Weights of a small model that answers yes/no questions on an image's attributes: 12100 steps, batches of 128.
Rows from block 2 of the image encoder of a small model that answers yes/no questions on an image's attributes, named by matrix and row number. Rows with one number belong to one neuron. Each number is 128 + 32 x the weight over its row's rms, rounded and kept within 0 to 255. All counts start at 0. Numbers have three digits each.
After each neuron's rows are labels from the 100 images, of 14976, where the neuron reaches its largest size: "strongest on" is what is common among them; "colour at peak" is the nearest of a few named colours to the mean colour under the peak. Only what is clearly more common there than usual is listed. The data: telescope images of galaxies (Galaxy Zoo DECaLS). In brackets: how many of the 100.
# u: gMLP up (value half) (encoder.blocks.2.mixer.u.weight, 768x384), inputs 96-191
# v: gMLP up (gate half) (encoder.blocks.2.mixer.v.weight, 768x384), inputs 96-191
# out: gMLP down (encoder.blocks.2.mixer.out.weight, 384x768, transposed), outputs 96-191

u.86:208083105099118095127196042181205116103145151137122178119165139050142216123113170140230184161198105183156126183092133077105111194143105120174149129068073112083129128112111114134139112108172056126101096135097129159151174159122106108070119189103129093111071141144157140110112124172128151114
v.86:148142182112097091147072084154133137148158166111121145083079144153198151189146153113120170093106049118176082135070130097115166105058096191158108132134145159173111097131115151121126124120154115143148116145048107130144099174130139075140125130119113129099105147169112137133155086128169180115
out.86:102159141103196183088120215123094174103141072132141100162106168097156128131162143108074157090115160047150098139168151126073158105110159122103153097130138098143157144133133089160128125192106236120124083123147110129135128148121103116142087118148139155177124157158134090140156165110124132106
strongest on: edge-on disk: yes (25)
colour at peak: brown (42); grey (40)

u.406:151180110116070143091144141165150087124086116136125114088097178164149182108091120131129192054147094146086174176119079111087095145127136112104159089132113182139103049155180129114114096111190136170190131156125123153127072093115097072095102144194050097152160139159102131105111105168142120178
v.406:112177105132150128077153139102126110141094082184111119174143086133163107148085137130190153126106108130081098140070116165140153089116106119114157088156154121165131103103152055106098104153141153125143181125144105155159102157116123093121129091187119130147121164160079115140055173107076096172
out.406:102134127134166198167138118158093116163119074069123104099152103123153148145214162130111161082122135136172095144041130188170096092136100108147150052103118169122191140076119111146113113154178174086106131174161174099074122063120165061104174127133166101126108115117111115112133072116178123174
strongest on: edge-on disk: yes (50); roundness: cigar-shaped (39)
colour at peak: grey (52); brown (47)

u.148:153134113110134180155205133129131106101070155112104072133113138154100148110150116222096133130079157065142123096159130127171129099093161152100154158199066114107081113152090117188107102065170155098183104169082165105094148174223112123139093100078070091129145104096168119149098139123131140107
v.148:121115143130119126163163112073158118147092140213211073141113153111085214141104112121080125150133119132092174060150155116112115118180092151123126115089113144144159088171155105119152147157101130052109041086148108123164171187124061142157116115108125133145173180142119110127101107161166136161
out.148:101211132090124095132105133126114094127109129105140142184089085127139131188082128089143181116134058143132115173143148168105105131153153078133166113119161134141100166161157118150126132138174110135166074109146198082137105125133134167169115109104149166111094124151134045098162174184124104031
strongest on: edge-on disk: yes (34); roundness: cigar-shaped (26)
colour at peak: brown (56); grey (38)

u.208:202131139171116092104032181115082148124118156130139108133128122146129138154143129161171159150131188102142155096099144188146163134125203138143168128209175149121078177128107113132109143183144152071105124166182081131146100114124173118135100095140134115173109116168114078190145193114156096121
v.208:122099134123212086115156155105087095140081138154141108154099175063075158106139119097072175064140171139140092079143096120107126103153146128132147098155109166121119159135149189102087120132113158137065206121173112105143175114142094127146145136154103150150083099213125099127098110144130125121
out.208:081110141152084166153133128170171189104161160132148177067166152115137073058176157126157136117109061151153166142123121149119190145152095110127154112068142155093128073091139124154211111141116170104116128143154080137137152133106101165131107201190066112103095152085112096137148066148120101154
strongest on: roundness: round (41)
colour at peak: grey (81)

u.464:099171141073168076128153179104194183154073133118086154080148122130046114099094072144112137142144116079127109166093113150137124158089143128116055166128169143100118139078086122126074174209122142141106110163138167089167117084142128116151102132162181116153118082164120106108161187148104162095
v.464:155103153119114122142170134156113165119052093133120119094139095184097150151126075060118165125124137114170126113165112099099155120138089112144175151195141157110176135162107105139182124165131062123108115102149135127123132110112058102078081162186117126156095130174130183141105161132064109094
out.464:132179150180107082164122113083117112113114133110119109109099120166164157164168092113095099121119181097120147126100185106166142172085171158164104138102147104141136120085161138140138147095143025119132109108181138132146135152159102117201127133126127172182173140144152096123121150051192102152
strongest on: roundness: round (59)
colour at peak: brown (89)

u.127:108146157098122094146157094103102174136080135131118094125124098090069153093128107136132181102135122115093113068123168169163079142121097189166117158189120151163135092205177140130131156144155161153134146076120145151173107102141106136182092134136182146090127098147175103104174089148184130125
v.127:112116167125151180122095057141109149186138131104086103100176192145125140173146135133131101183095119112104133133179127093134121164120097199131169177120102067072062091183036105067092120095081164059174152062143158141165155155133150104103128170145118105120122138074180171097148167109146162127
out.127:154176121089106137146137106134127208104157108171126065154159111141149142118089120106140128112133111112129094137112115181092106098130072117065137173157074137100119149127074144127092098186056086092167098117187156119128106093100110122060177164093111144079106175111147127161187116122091123151
strongest on: roundness: round (54)
colour at peak: brown (78)

u.257:132106111071136098170066119165081123101100126172113104168150084110115164126124081124101106203162082127124043162118122162170199145135135098107143092094131183132066111146144113078104111077234151107142097099150115166138128137131174135078146163111150118108165096163084132131156144115130144130
v.257:153171124113151077104157104163149112047122187150107080058174147151089166142064126163140121100168092132143109104129120122129112114103125092163134116130106104110132091115081138106147113190088168137164167116109177101132096180104158102142148126093186189150095151153084094101113138151149130159
out.257:177138085110121119107156158134124109170107097093107158188155151138091089122148127091193128132104084101080141140117126085157093151084146129111096125064117155133085163141137102114110122115095162153110100110086147154176148135160166134121082151096124078144165101170129149146123126091091090156
strongest on: roundness: round (43)
colour at peak: grey (77)

u.11:112126135180116094063084114080100112153116131149105099103110092121185109110139080085191111120124123153185136090225146106101089136124104147177174149133119117111136117110105125138082101150134135136113152131158101119208103134133108142127096121121137128095147171130097162138082107083166114150
v.11:143169197091185153155176164114075143100169150136128151096152094157131148139143126137095111087127113194131154097166175131110150161090189186162125108127049091142127048142094069150147127103162072090085134103135113126146121188118124092142114160145091152115082124095160155078055169137146144133
out.11:086102132139177126092098090117122102108094136185133140142145072108120143124110117127091105085171154127107125095146119112163149084166134117060104114154130126153116149111147161130140112125166148166144136154160148076114113178133160182054115089119145111238116097082144082098086143142082178126
strongest on: roundness: round (51)
colour at peak: grey (70); brown (30)