config = dict(
    model="model that answers yes/no questions on an image's attributes",
    dataset='telescope images of galaxies (Galaxy Zoo DECaLS)',
    train_examples=88335,
    image_size=64,
    crop_scale_min=0.5,
    horizontal_flip=True,
    translate=0.12,
    rotation_deg=5,
    questions_per_image=4,
    encoder_arch='gmlp',
    encoder_norm='layernorm',
    encoder_mlp_ratio=4,
    encoder_drop_path=0.1,
    encoder_patch_size=[8, 8],
    encoder_conv_stem=False,
    encoder_layers=6,
    encoder_width=384,
    fusion='prefix',
    fusion_encoder_width=384,
    fusion_encoder_layers=7,
    fusion_encoder_norm='layernorm',
    fusion_encoder_norm_position='pre',
    fusion_encoder_activation='quick_gelu',
    fusion_encoder_mlp_ratio=4,
    fusion_encoder_head_dim=32,
    fusion_encoder_fused_qkv=True,
    fusion_encoder_bias='qkv',
    fusion_encoder_qk_norm=True,
    fusion_encoder_parallel_block=False,
    fusion_encoder_inner_norm=False,
    fusion_encoder_positions='sincos',
    fusion_encoder_connector='linear',
    residual_init='none',
    optimizer='normuon',
    muon_scale='original',
    lr=0.017,
    momentum=0.98,
    nesterov=True,
    orthogonalizer='newton_schulz_5',
    adamw_lr_other_params=0.00082,
    steps=12100,
    batch_size=128,
    epochs=17.5,
    lr_schedule='step',
    warmup_steps=2420,
    weight_decay=0.03,
    adamw_weight_decay_other_params=0.01,
)
Rows from block 2 of the image encoder of a small model that answers yes/no questions on an image's attributes, named by matrix and row number. Rows with one number belong to one neuron. Each number is 128 + 32 x the weight over its row's rms, rounded and kept within 0 to 255. All counts start at 0. Numbers have three digits each.
After each neuron's rows are labels from the 100 images, of 14976, where the neuron reaches its largest size: "strongest on" is what is common among them. Only what is clearly more common there than usual is listed. The data: telescope images of galaxies (Galaxy Zoo DECaLS).
# u: gMLP up (value half) (encoder.blocks.2.mixer.u.weight, 768x384), inputs 96-191
# v: gMLP up (gate half) (encoder.blocks.2.mixer.v.weight, 768x384), inputs 96-191
# out: gMLP down (encoder.blocks.2.mixer.out.weight, 384x768, transposed), outputs 96-191

u.285:141116114113064133107180127183109169040115166122148099131031164147160138162161116117094113130148134132094201124149097142152124106171147105098143150144106120136122151208149160138170171096165135103111140141182157184122115067106120097100075153083167146164182130112150108108173128136132105100
v.285:101163149077182157147169179129084146097186129095078161143113110173161093092092132133129166116083117135090125105101079141124150121155110150134113106157099148091073127152142106144123110128177066107135132180143108186067159158103149141080127143138113080165158131131172148118169068152127091162
out.285:132181089115118157100130142146111152150152140094134149197138149097192132059139114109047095112073110160105134096149116096162109183172022114137172150148101159104202121108167137060145139133106094087102158156090188145141162103189132106136136096131177141152147105122102125121120116141167136158
strongest on: spiral arms: yes

u.265:090112072115106107128105106134088121152086107094140131182113146126128161112057138056105119179059149106129167145139122115107118111111200137136128087064126113098148171167188141109077167123132176137143075117155111139122137072171167123138096157149144115103138137116162099091155109160101142155
v.265:124111087070102179118116127130151110159126149139203185218151072129138142053126129204132175114144151117157103140132050110128079064090154094144080099106149057138133119155137168168145063124083142111108163118136152114159152118165098137111092125105131114105104126156145131121135083105128185100
out.265:128095102148121153198136121128070094103168095119173125110188157145168147143139140146087099102169149120150106147059119140073168073096145080140178088122115144061094141125100128202114125155148130100110144157162115141152172126177135094138161111138097166118096096136098167133123131152085135041
strongest on: roundness: round

u.306:117130092129125133132131157081119171116117156160158113153143130147154118134141153170125130123123136149110130097163126158132092115190192102115156192096105125105186153119150123084152117139152077170160151124099165105130143179132132143175107127126135088103111112111101138173114078103146117107
v.306:169095172128080103152087156139120147150193111121154109158139085108104166141114072143161115110133159154118148143149186088121119122205174110104100176124172137131135150170080151112102100084153125155155128071087192127127078185104118114098112130096167173102123140108080125174148181186144120140
out.306:102178180100139136094122158186178096134116114092130145176094113142152132125110108142130104154117156106128101122082082111059046107128054121141097056148125097072095094126116122165104108105164175112147161095154136146151150121150178202109103160144108066108112141156138123151186150083123144110
strongest on: shape: featured or disk; edge-on disk: no; spiral arms: yes

u.594:140110123146181132112146125145137164165151097110152128131101171185165166185070093083115137094193106064142162196143140146123164143116123136170122135128083208086153166109161136113134140100108140067106136109119113110070194183084135161097189116152158155085198130172188043115084122144108080132
v.594:157119105091139135103162125138113143140128130121116102146149117097168167141160166133117161119149121177084167103071099161143159141120185079123120136219116104118152145155154146142108076157121151183081095112139130173107165107173086142139125130087121179127127110073085118101103128113132139072
out.594:128174139143082119135129160101147102108133102121182157141152175095057160128063105115091135132111125137146107066133132097135153063092094132036210138087146091111108103168154139125139094085159121135134087117152134125120106095114134076172073099112049136143157116106191137096121090123089091188
strongest on: roundness: in between

u.76:065127141186142125117179163143106119110109102172138151140087091115138135188220132162146159136158145152091121131144152132140074122100123122168195151176142108121076141149148169105190114131131119086159102139160118104137141135178162114148130166135111111104119109138112131171130089154116125075
v.76:060098089122157135169160141118115131153102118125114071086154150112160129160120088154169162157163134124152125094133142104121150108124127130092177115133154182103111133100170145146161134127113142133144081153129066108110093118134154115104117112227129169139203107073114112110105146064131189139
out.76:114060094072185164083132136116158134113123095091088104118135145129085048102111122176157077143175106126082147113047180179156156112129168157107141129197141143108135133143121071132136088131153092117137121119165122158115129118078111125049186096164084153130087178135122183080126104093143134129
strongest on: roundness: round

u.373:117186104147156111174113155133151078126113179139105114168135164110107121135193179129121135102161144090121090111172145141143164135134085131124083133104085134141143105140137098187144069117157128103063088125102106052123198141108135133136168107112157126182133150185155138145118086135118161142
v.373:144104082105089132136164082123133093126147126113160128095093128144190128149133100176115162075119134163169124142111184129124099132156136109168090129088112141137091119063069168102140111143081137110165073145105116179153168078171148109119174185160145163139097091182097113100077093146108049153
out.373:117138117126129169095145107168171154157138086127125125102132077137060137126143116075135153099111152063097158105101166136219157144083146183146137170062068160028146201143160120157095088129117188123107110142189136209157034099094143069172197164114086154159047121083126120130106116126111102052
strongest on: edge-on disk: yes

u.97:182149129163132086112116083147182110144140146186137085092137210088146153081117073170149122132149093127125105083160135103113112146204122108101158158197120138108137154129102114109130046127154151072134134142084114098100132134129167207113128131137141096119135150141102146154167112120193077154
v.97:124118135106139141149130103119107074172138148108095178185090136070154140161159146102190133117135165146111150120095137128118170223114098052109098205193100157140100168173077164094154139084137118141158166119057114129135149064142117134126193150157090108130144123146158166132129106161143118141
out.97:126180142179130176158100112115108136100154155124131058161122179090117111157158143098148098098102159081115211109127104150103109183112117107113159152173099107155196132137176087133069124081159065098158093219095098162158129051148154143146102047144101160133138063110199166114137124097174171133
strongest on: edge-on disk: yes

u.229:111087106150149103191151108082127193159143158182132133185172177123161135158091149101150148140125170096179135124133059081152152126156069159128168100077080116167105186135097105146091190147136086176099153128140114149112124153109132080162129121106162153153122092160152124107114089154095122115
v.229:142179141139118073111147119141165161143065124173138138104156126071151122161179087107157102102133116150161132072129123113086122107124140126146143122101097099172101138115165154118114167042163127170116129114154122135097191093118087102126111183143155115104094137132085096108151069150160122145
out.229:180106110211112120090080148156116138100164095118130083146076105160148155109176114107107076132088132074117152105077146141095137107185158123159106093097108139127098133090158180132131110161115151127105131130131092094145158124171152170077166099090134119159133127130084149119128128066099195133
strongest on: spiral arms: yes

u.599:139141172161129121109124124128104140062105143108130194141107062154103169119183036147157113114123086113097118153128146138068093142174103171099074075129152162079155110160128092105154132170140098123151102122118103114142148129101160164103126108153158150081155155077125118108087171178131111125
v.599:118069094153112126121192153168075155094117144191087161151147094130103093152142082199159123115189144115170135130130089148107129169136137071116092136117184158180126124118093095089134109137137130072157119072133136139087077158138133157090180175075139093131150123084138182154108150205090105129
out.599:037151136176137150124172110168136156137094098140124046174189129121110162184179147151157123089148160183130117146150142062136118129109150135170155098135116083150115149129104138158135155094129129191116123105164143157138111083208078199065121077117071124150130125105134101117166117156065122124
strongest on: shape: featured or disk; edge-on disk: no; spiral arms: yes

u.673:171151185121124135142147151112177092171133116146130059104105109107113168118177120131137135144096111088171111174176099096107109147142114115144136107182131106182146143090100091149140104075119127108178098139126123116118105134112092159080117137142151127205098163123139138128123154121101118105
v.673:104146101157167090156144163129163148149113023134121100151101127159088114084084138153163142192147057130168097074108141203177133132080054103112121140112090137096087160132164161123151092128139148124118098119176157091123151125144062128219099125127112109163130123176138089142067163122176133138
out.673:092139129113165119094132104156135128071128185127127152143132072137158132083134134092108109123173106158107090142102160167128183118117125167146100084128166120102169161093139150149125106143084099133108132118182092158121121111142196187148082005170126152132167116120102173189115117090149110072
strongest on: roundness: round

u.361:150126110109155105025147129056149110123139144160136171134196130181124155140145144132122094172130185136130086124122009097205147122130107142129114164103146112075163152152112103128061118123191117133147147123117077127111138123100118140133146088145131171114124159093137131145157127141177130157
v.361:170149138116110162095170086116091153137200109089201128087106155148122156135123122132121087149072152131108160089098163079130152125130102095156120108181121106142109132126199161110152126221094117121092108164127149141181194135122106165137093094113124140126098102139107185204105129172083137103
out.361:175109162151143109126148118160160150138160074177195145173103091158048147162109165165183125105073115121088149170141133153182136115136112095128166109106108135118173141087128120105149157141100114084154058148102105113130078122163130087119113135109124171092104063106105098103132169086120104142
strongest on: spiral arms: yes

u.399:152113114159117142245179119116201054172123153137072081146111113110085098103066170092090163086111081195152142158093080072146165151131148166109139160129168141113122074116124136097182151107177135083100126116164133126166119147144113109086171072108190107166110130173130115157126135181167094112
v.399:089165110170174158099074107086106163095126173143121137124076101169131130078117130114136113082149179103138120093161105208090160099087111142127076158151174155128088172094140142103127161107152112108153136107121152137101095136123133147119145135123173057133125157132128112094039067146130088125
out.399:104191068117146137096158118171136165130185086187095151121090098158116095153113118105086074154144120076176163192143146116084067139135090073150096173170181156171115136183123109122125072113132149122131168127042165151125135109123136113115142127151100118079083122153122131139189063129129107102
strongest on: roundness: round

u.283:099095117211081063138068177071109161126130112154166129174197116108114110113170115138145125125115063143179166194093100137132153155150137122125117155113145177167165100132113137125141165086158093153087144158119121124140140165122093224199128163045113124167123151123130082128137099126124123114
v.283:111056147169153163113081111169129117122105107128143106141121128071093173119098158041158112180117113127087120143190122142099225104159143090179166166093161141177134100145116124141125130101179161126154142121131137121195173132094140081099088095132107124090094098106089119193132159134120119114
out.283:108133115074066116126094172105199090184109088115156176091149112103110109117149093112174142113138133114115083102111175179127074143157181113181077072127131186133162086137103153128192207111103145069148175121114120130108124134133136114101154146165152135157167112143149112152120115114119106134
strongest on: roundness: in between

u.385:159159147105119072136138135137114126093133141093165092168095156173086145145093121150127168137111138170170109111105180102149163124145153101095092073126136100166143167125146131139123105083098171160181135130127114132100105158147118172109084185065122136090233131067152146130108140132190096127
v.385:126101145088114143118135085156105130127093103150117153080153134186105112179094090075108116110123084103098109134117099093116084114102142090137119099146119104156134206116104170094135143157140110120176124135130111083179128080158167135160142169123182180108187118086160161151101136047082158140
out.385:114204150189118158143122107133152075137106121109115098145117114090089049139145080074107126186143141058119104078109141130041089126159107170139109116152063145094108144109095130133075132070109103068131094056162166131154170112100146085052111103126110095105113084109134091098138126164130109136
strongest on: spiral arms: yes

u.155:097170132174113078138149150208112108096153156166160117133129154134106175153113089098131144065114154164125132144121138193109114144119129059120164187124159199089132108146119062161077147124087148099118136125106129171110103088108121114106140088052074112111102138121118101148135154140176102132
v.155:139114122108127132162112092141112177147135126147117095130086192135046084100128169059108117112143116134174076169163134089086116115079134112094093123184120106100147125120196136149143082111154129168096090157076109115117157114155114157127157147152108167163144138195101161095164134174097161169
out.155:062122079134094136110111126132128179211115077100148109125125126095158146092153140130122131172148154125164106128128202124137145077135176149127158168141166159092175129120144147137146128194143087122108129173111138090143118126196138062094138111204200198159137163099160150093148143073116121116
strongest on: edge-on disk: yes

u.501:088118069184048109120111133133158138095110130161176105150130117056096117128132148183168108075166095125149159118118089076120102087149152115119131062176150105102174108145088188187110198115120147134174131118125094174169163133148194102158117145151123136127108124127085072137095168159138155127
v.501:162136119182159125152113133109156190091072128145167120143103131089082104114109102111144107100126135151110075126086089116099112119098148175185141170121124092133115141085127138138142196157165148164145045153141153197130124074137118104152174133065061133123150112141169165116117128072145096159
out.501:113141127122151116071114121131109159071159169127133127125116189166170127159067128139164115159093089115114113100161159139158165108135166143172161192132069124112149142102168143138084120062115135107155136137126161159102157197082134137160119097096148099106172097150112076176093093144161111105
strongest on: roundness: cigar-shaped

u.64:132188140157164125125092132169148078110147131115126094130129103154167119107082075131095154189145135146163114103126100103130092143133155077113121132129106072140109128103103139115153116092149105100142148109136102084107176125105141184129130146163133094137104165142139107091120196129116101146
v.64:148140161146180088186132109130093162158195058134097093182168170147132153202144127134107065152165056094172140099113038128191156136138163157116122139151107114124086103136124143093131082153126113119135138178128136042171143100098161119163086116124115078085159141103150110159124123138104184154
out.64:153099119175121118154141143186099124131129123182117137133113079091118158131157152149171179097131115151128133080171099116124136137155140111142145184143135131104113112126135116180178075165114186187128119132112166135107084117121156122119126126129173130137121157115072168181196083147097109094
strongest on: shape: featured or disk; edge-on disk: no; spiral arms: yes

u.175:143122145226113138165121094144120154134142104156131087126187107136163138155181105182150142135201143104184147095036163142156121172086095132187110154073129111143062167109160134116181153124131096098142112055092170101122150094186114157172105141150113147150107125100114108103153095154062154157
v.175:141112122066140132162127113197084135124141111130141128135136104181190153175166126104141114114142174121052158168062156092161064157088089079184130102124103107136097108139116147097174161134103180114096187156106097125165154109148078072149110129162082141187168128136139171050135108134152138139
out.175:102177160115202125081095125161110100113149136128129096118164099086164119134065178128066148094152090139146136157126046137149112112112065034143087142162142120186186135116101096095132105103139153155150135119168152156121129096101122135071143078132168092104132095128086148168098181134192140115
strongest on: spiral arms: yes

u.15:158146138122125134119112166162105163047085173155107123078112106107150146102150129142143082174120178109091153145159180144169132165123066123184154142180112171148150184090114082112157079148187114127142134145146122115164141200172138130164126145113028162144122134115094145159137063176161122101
v.15:178123154090134102111189111127176137153119151117116069142096077177107187136129133124097151094105149083103152136135202149086175132080075143148125178168174135157104093112078187128112157148137039148139183174112117160127120114108159133103091114150140127095161145110094142138169063147140100129
out.15:135123110134121121101159151156063096191141091109178117103131196099136171100184133144137136139132150082123112137137148117082127097147145178100095127139190157170076108182127096150164077156131110081110130140147103161084180087157143137081118126142151087102133128154175137200138130179136164190
strongest on: edge-on disk: no; spiral arms: yes

u.126:162145149131122146083111087103128088093142120125174123124139151208114147164144147175120099172120149147128110139131105135171142105115047213127147081150129095100137089153153156176103099114180129137088146111078167115115145088085152142119145136121084089095124087175071121134129127094128159100
v.126:159124156148089119163085140125092153107120145103067099127119156139109109150097105160143115123094123128173162144121098143129160132116139128151136125171124076047055167070119080148082158110114141134133161170125065179166166109142126148150096088082079060134134156160117134128120179140123145081
out.126:111110161118131104151104112144167153087131131123072171172131144176196160152126088158137130112148113143095138163090126105102104166174095149088118122159192094093133114111119091142105170091145071083109079128121116171132077106212077154125131169152131130086148148105135172122071092087132130101
strongest on: roundness: in between

u.124:163093142121085076117117139185233146073133158110134213084100188107096098098109157100151137117083100076118115092139187108135109162110102140127090192074180067160140162153132150155119117114141063156064124135076185097154125164119105116116071079160143112131139134162123199120155168211148129130
v.124:156130163076122156071146154107153096088112139157113138145039182181205137139076121139097113141090122164088149088129093092120130099103086108107105100152150154097172134166192178159142179142140111132141136175097176124182131124112123153104142136118099214120189121107185107115146089135156085144
out.124:120161052175125127146126160107120141122119125132046125139125084141115144126101096120145138124173140156156123117167124141125156111130091131162171094149084156149084100090144078149116081123107133142178168077153136098075156117144121138115162172119132100151093099163131102163112105142110139113
strongest on: roundness: cigar-shaped; edge-on disk: yes

u.343:138118101132122100055156142125129138123093107144102120149162137175104090135128131118106140139124167174169108183137140123095130119125164122186128173101070135093153183083150132075133079094132166059172091208119160118111126060107114104128140130201175155135075120090116089176149113086087104144
v.343:131075181067109164147104136091089133147137141166138172098113149121137169110103116072091114127067161120087174031119140148111112171190127125104138152156125040148123103099200153091146154123148083139036183166124021146111152122126148088097087131116155157105149116137072117131158139154189123146
out.343:094094176164094124071166108108116059147134104150106148063109095152083147164172108127113100126175109160075131038162155099111068133106113152097137097127156124143143133108117148120124180130128143138139085110161165107093130122174142127115128181133180182168187145141146127134151127160156105139
strongest on: roundness: in between

u.32:154077127129098134099174169126113137124108149161124100129121123148152089136083133150108139148119150089099138140181092139142137171105159081134115154108127128109116104172099125061102116130223110069119116073187132080128159142124105106140173141147075186177184163125131131158197166065138108138
v.32:186099067116094166175131173131164180117170122161118128136110100068141144106112102118137118118138181099100116099114089133120073131113145125103083147134147119126072144106098118146098120152113147195161182114153221105135133120097104181150167159079099143094086142135116089177143096101148210131
out.32:123108136131157095162134080133106129068154176072148122073078126177165147115107111085112165163156146097155139144093111112124148086147152118089198114128126111140113132143065147101171171097090123146088140107112166159117142168129106126110113116084087116066121141143162121154141133111132150154
strongest on: roundness: in between

u.699:106063104181120153067119149140135117111116109091194175103140073119087146153089186127104103142173119095113082183108140157139170152148107134130172103100120101167130110111088116128116135138118066125142099113141120138152130124053168057157141143129127125168117083195115143157119097134131083145
v.699:144096186139173144127111165131100115140114181150031118157128147069146120131100159137153094120132134139109147130092134150094165139112093113123152163153149127162166122099177088174131072140141152123140060144127040074144073088162119100092111085099100098148145172120129099108087169135116161121
out.699:116137187073123096100147101117170169140091142129160121092145131154154088090155068070117130189128116188056136086201151159139099174094114136143124147146082086127140161082143119119146095096189118141116130154119160113071169152179057116105144127139078112118186144177100087147109095115112150110
strongest on: shape: featured or disk; edge-on disk: no; spiral arms: yes

u.512:099116159103131149110083160077136124128038082088133123128170176076162169099059131097143086105105134154096115160114133158191087161128125201099090135134126051169155174183165137133098128145104148159095121150092160112143173099128227144075118136151166092143153159094147159037132082146126143137
v.512:143173175187122152140135136051152185123184126115146127115179134127094094118168107115086124149147166133149087098128193144124129149163053137110175101161181123106123108122177159057135061113157111118136148075120106115121140148119098155146178123118109082064151136098112156107074084129108091218
out.512:124169095152112151135169123195139110091115164208099157179065129180127113119128129106133143148147140097127113150108140099151100140126152112171129143114094140146162135143104159126193138105100086096184105136160132160128096128162108137119159136121130179104147052164157134147113111113111102084
strongest on: edge-on disk: no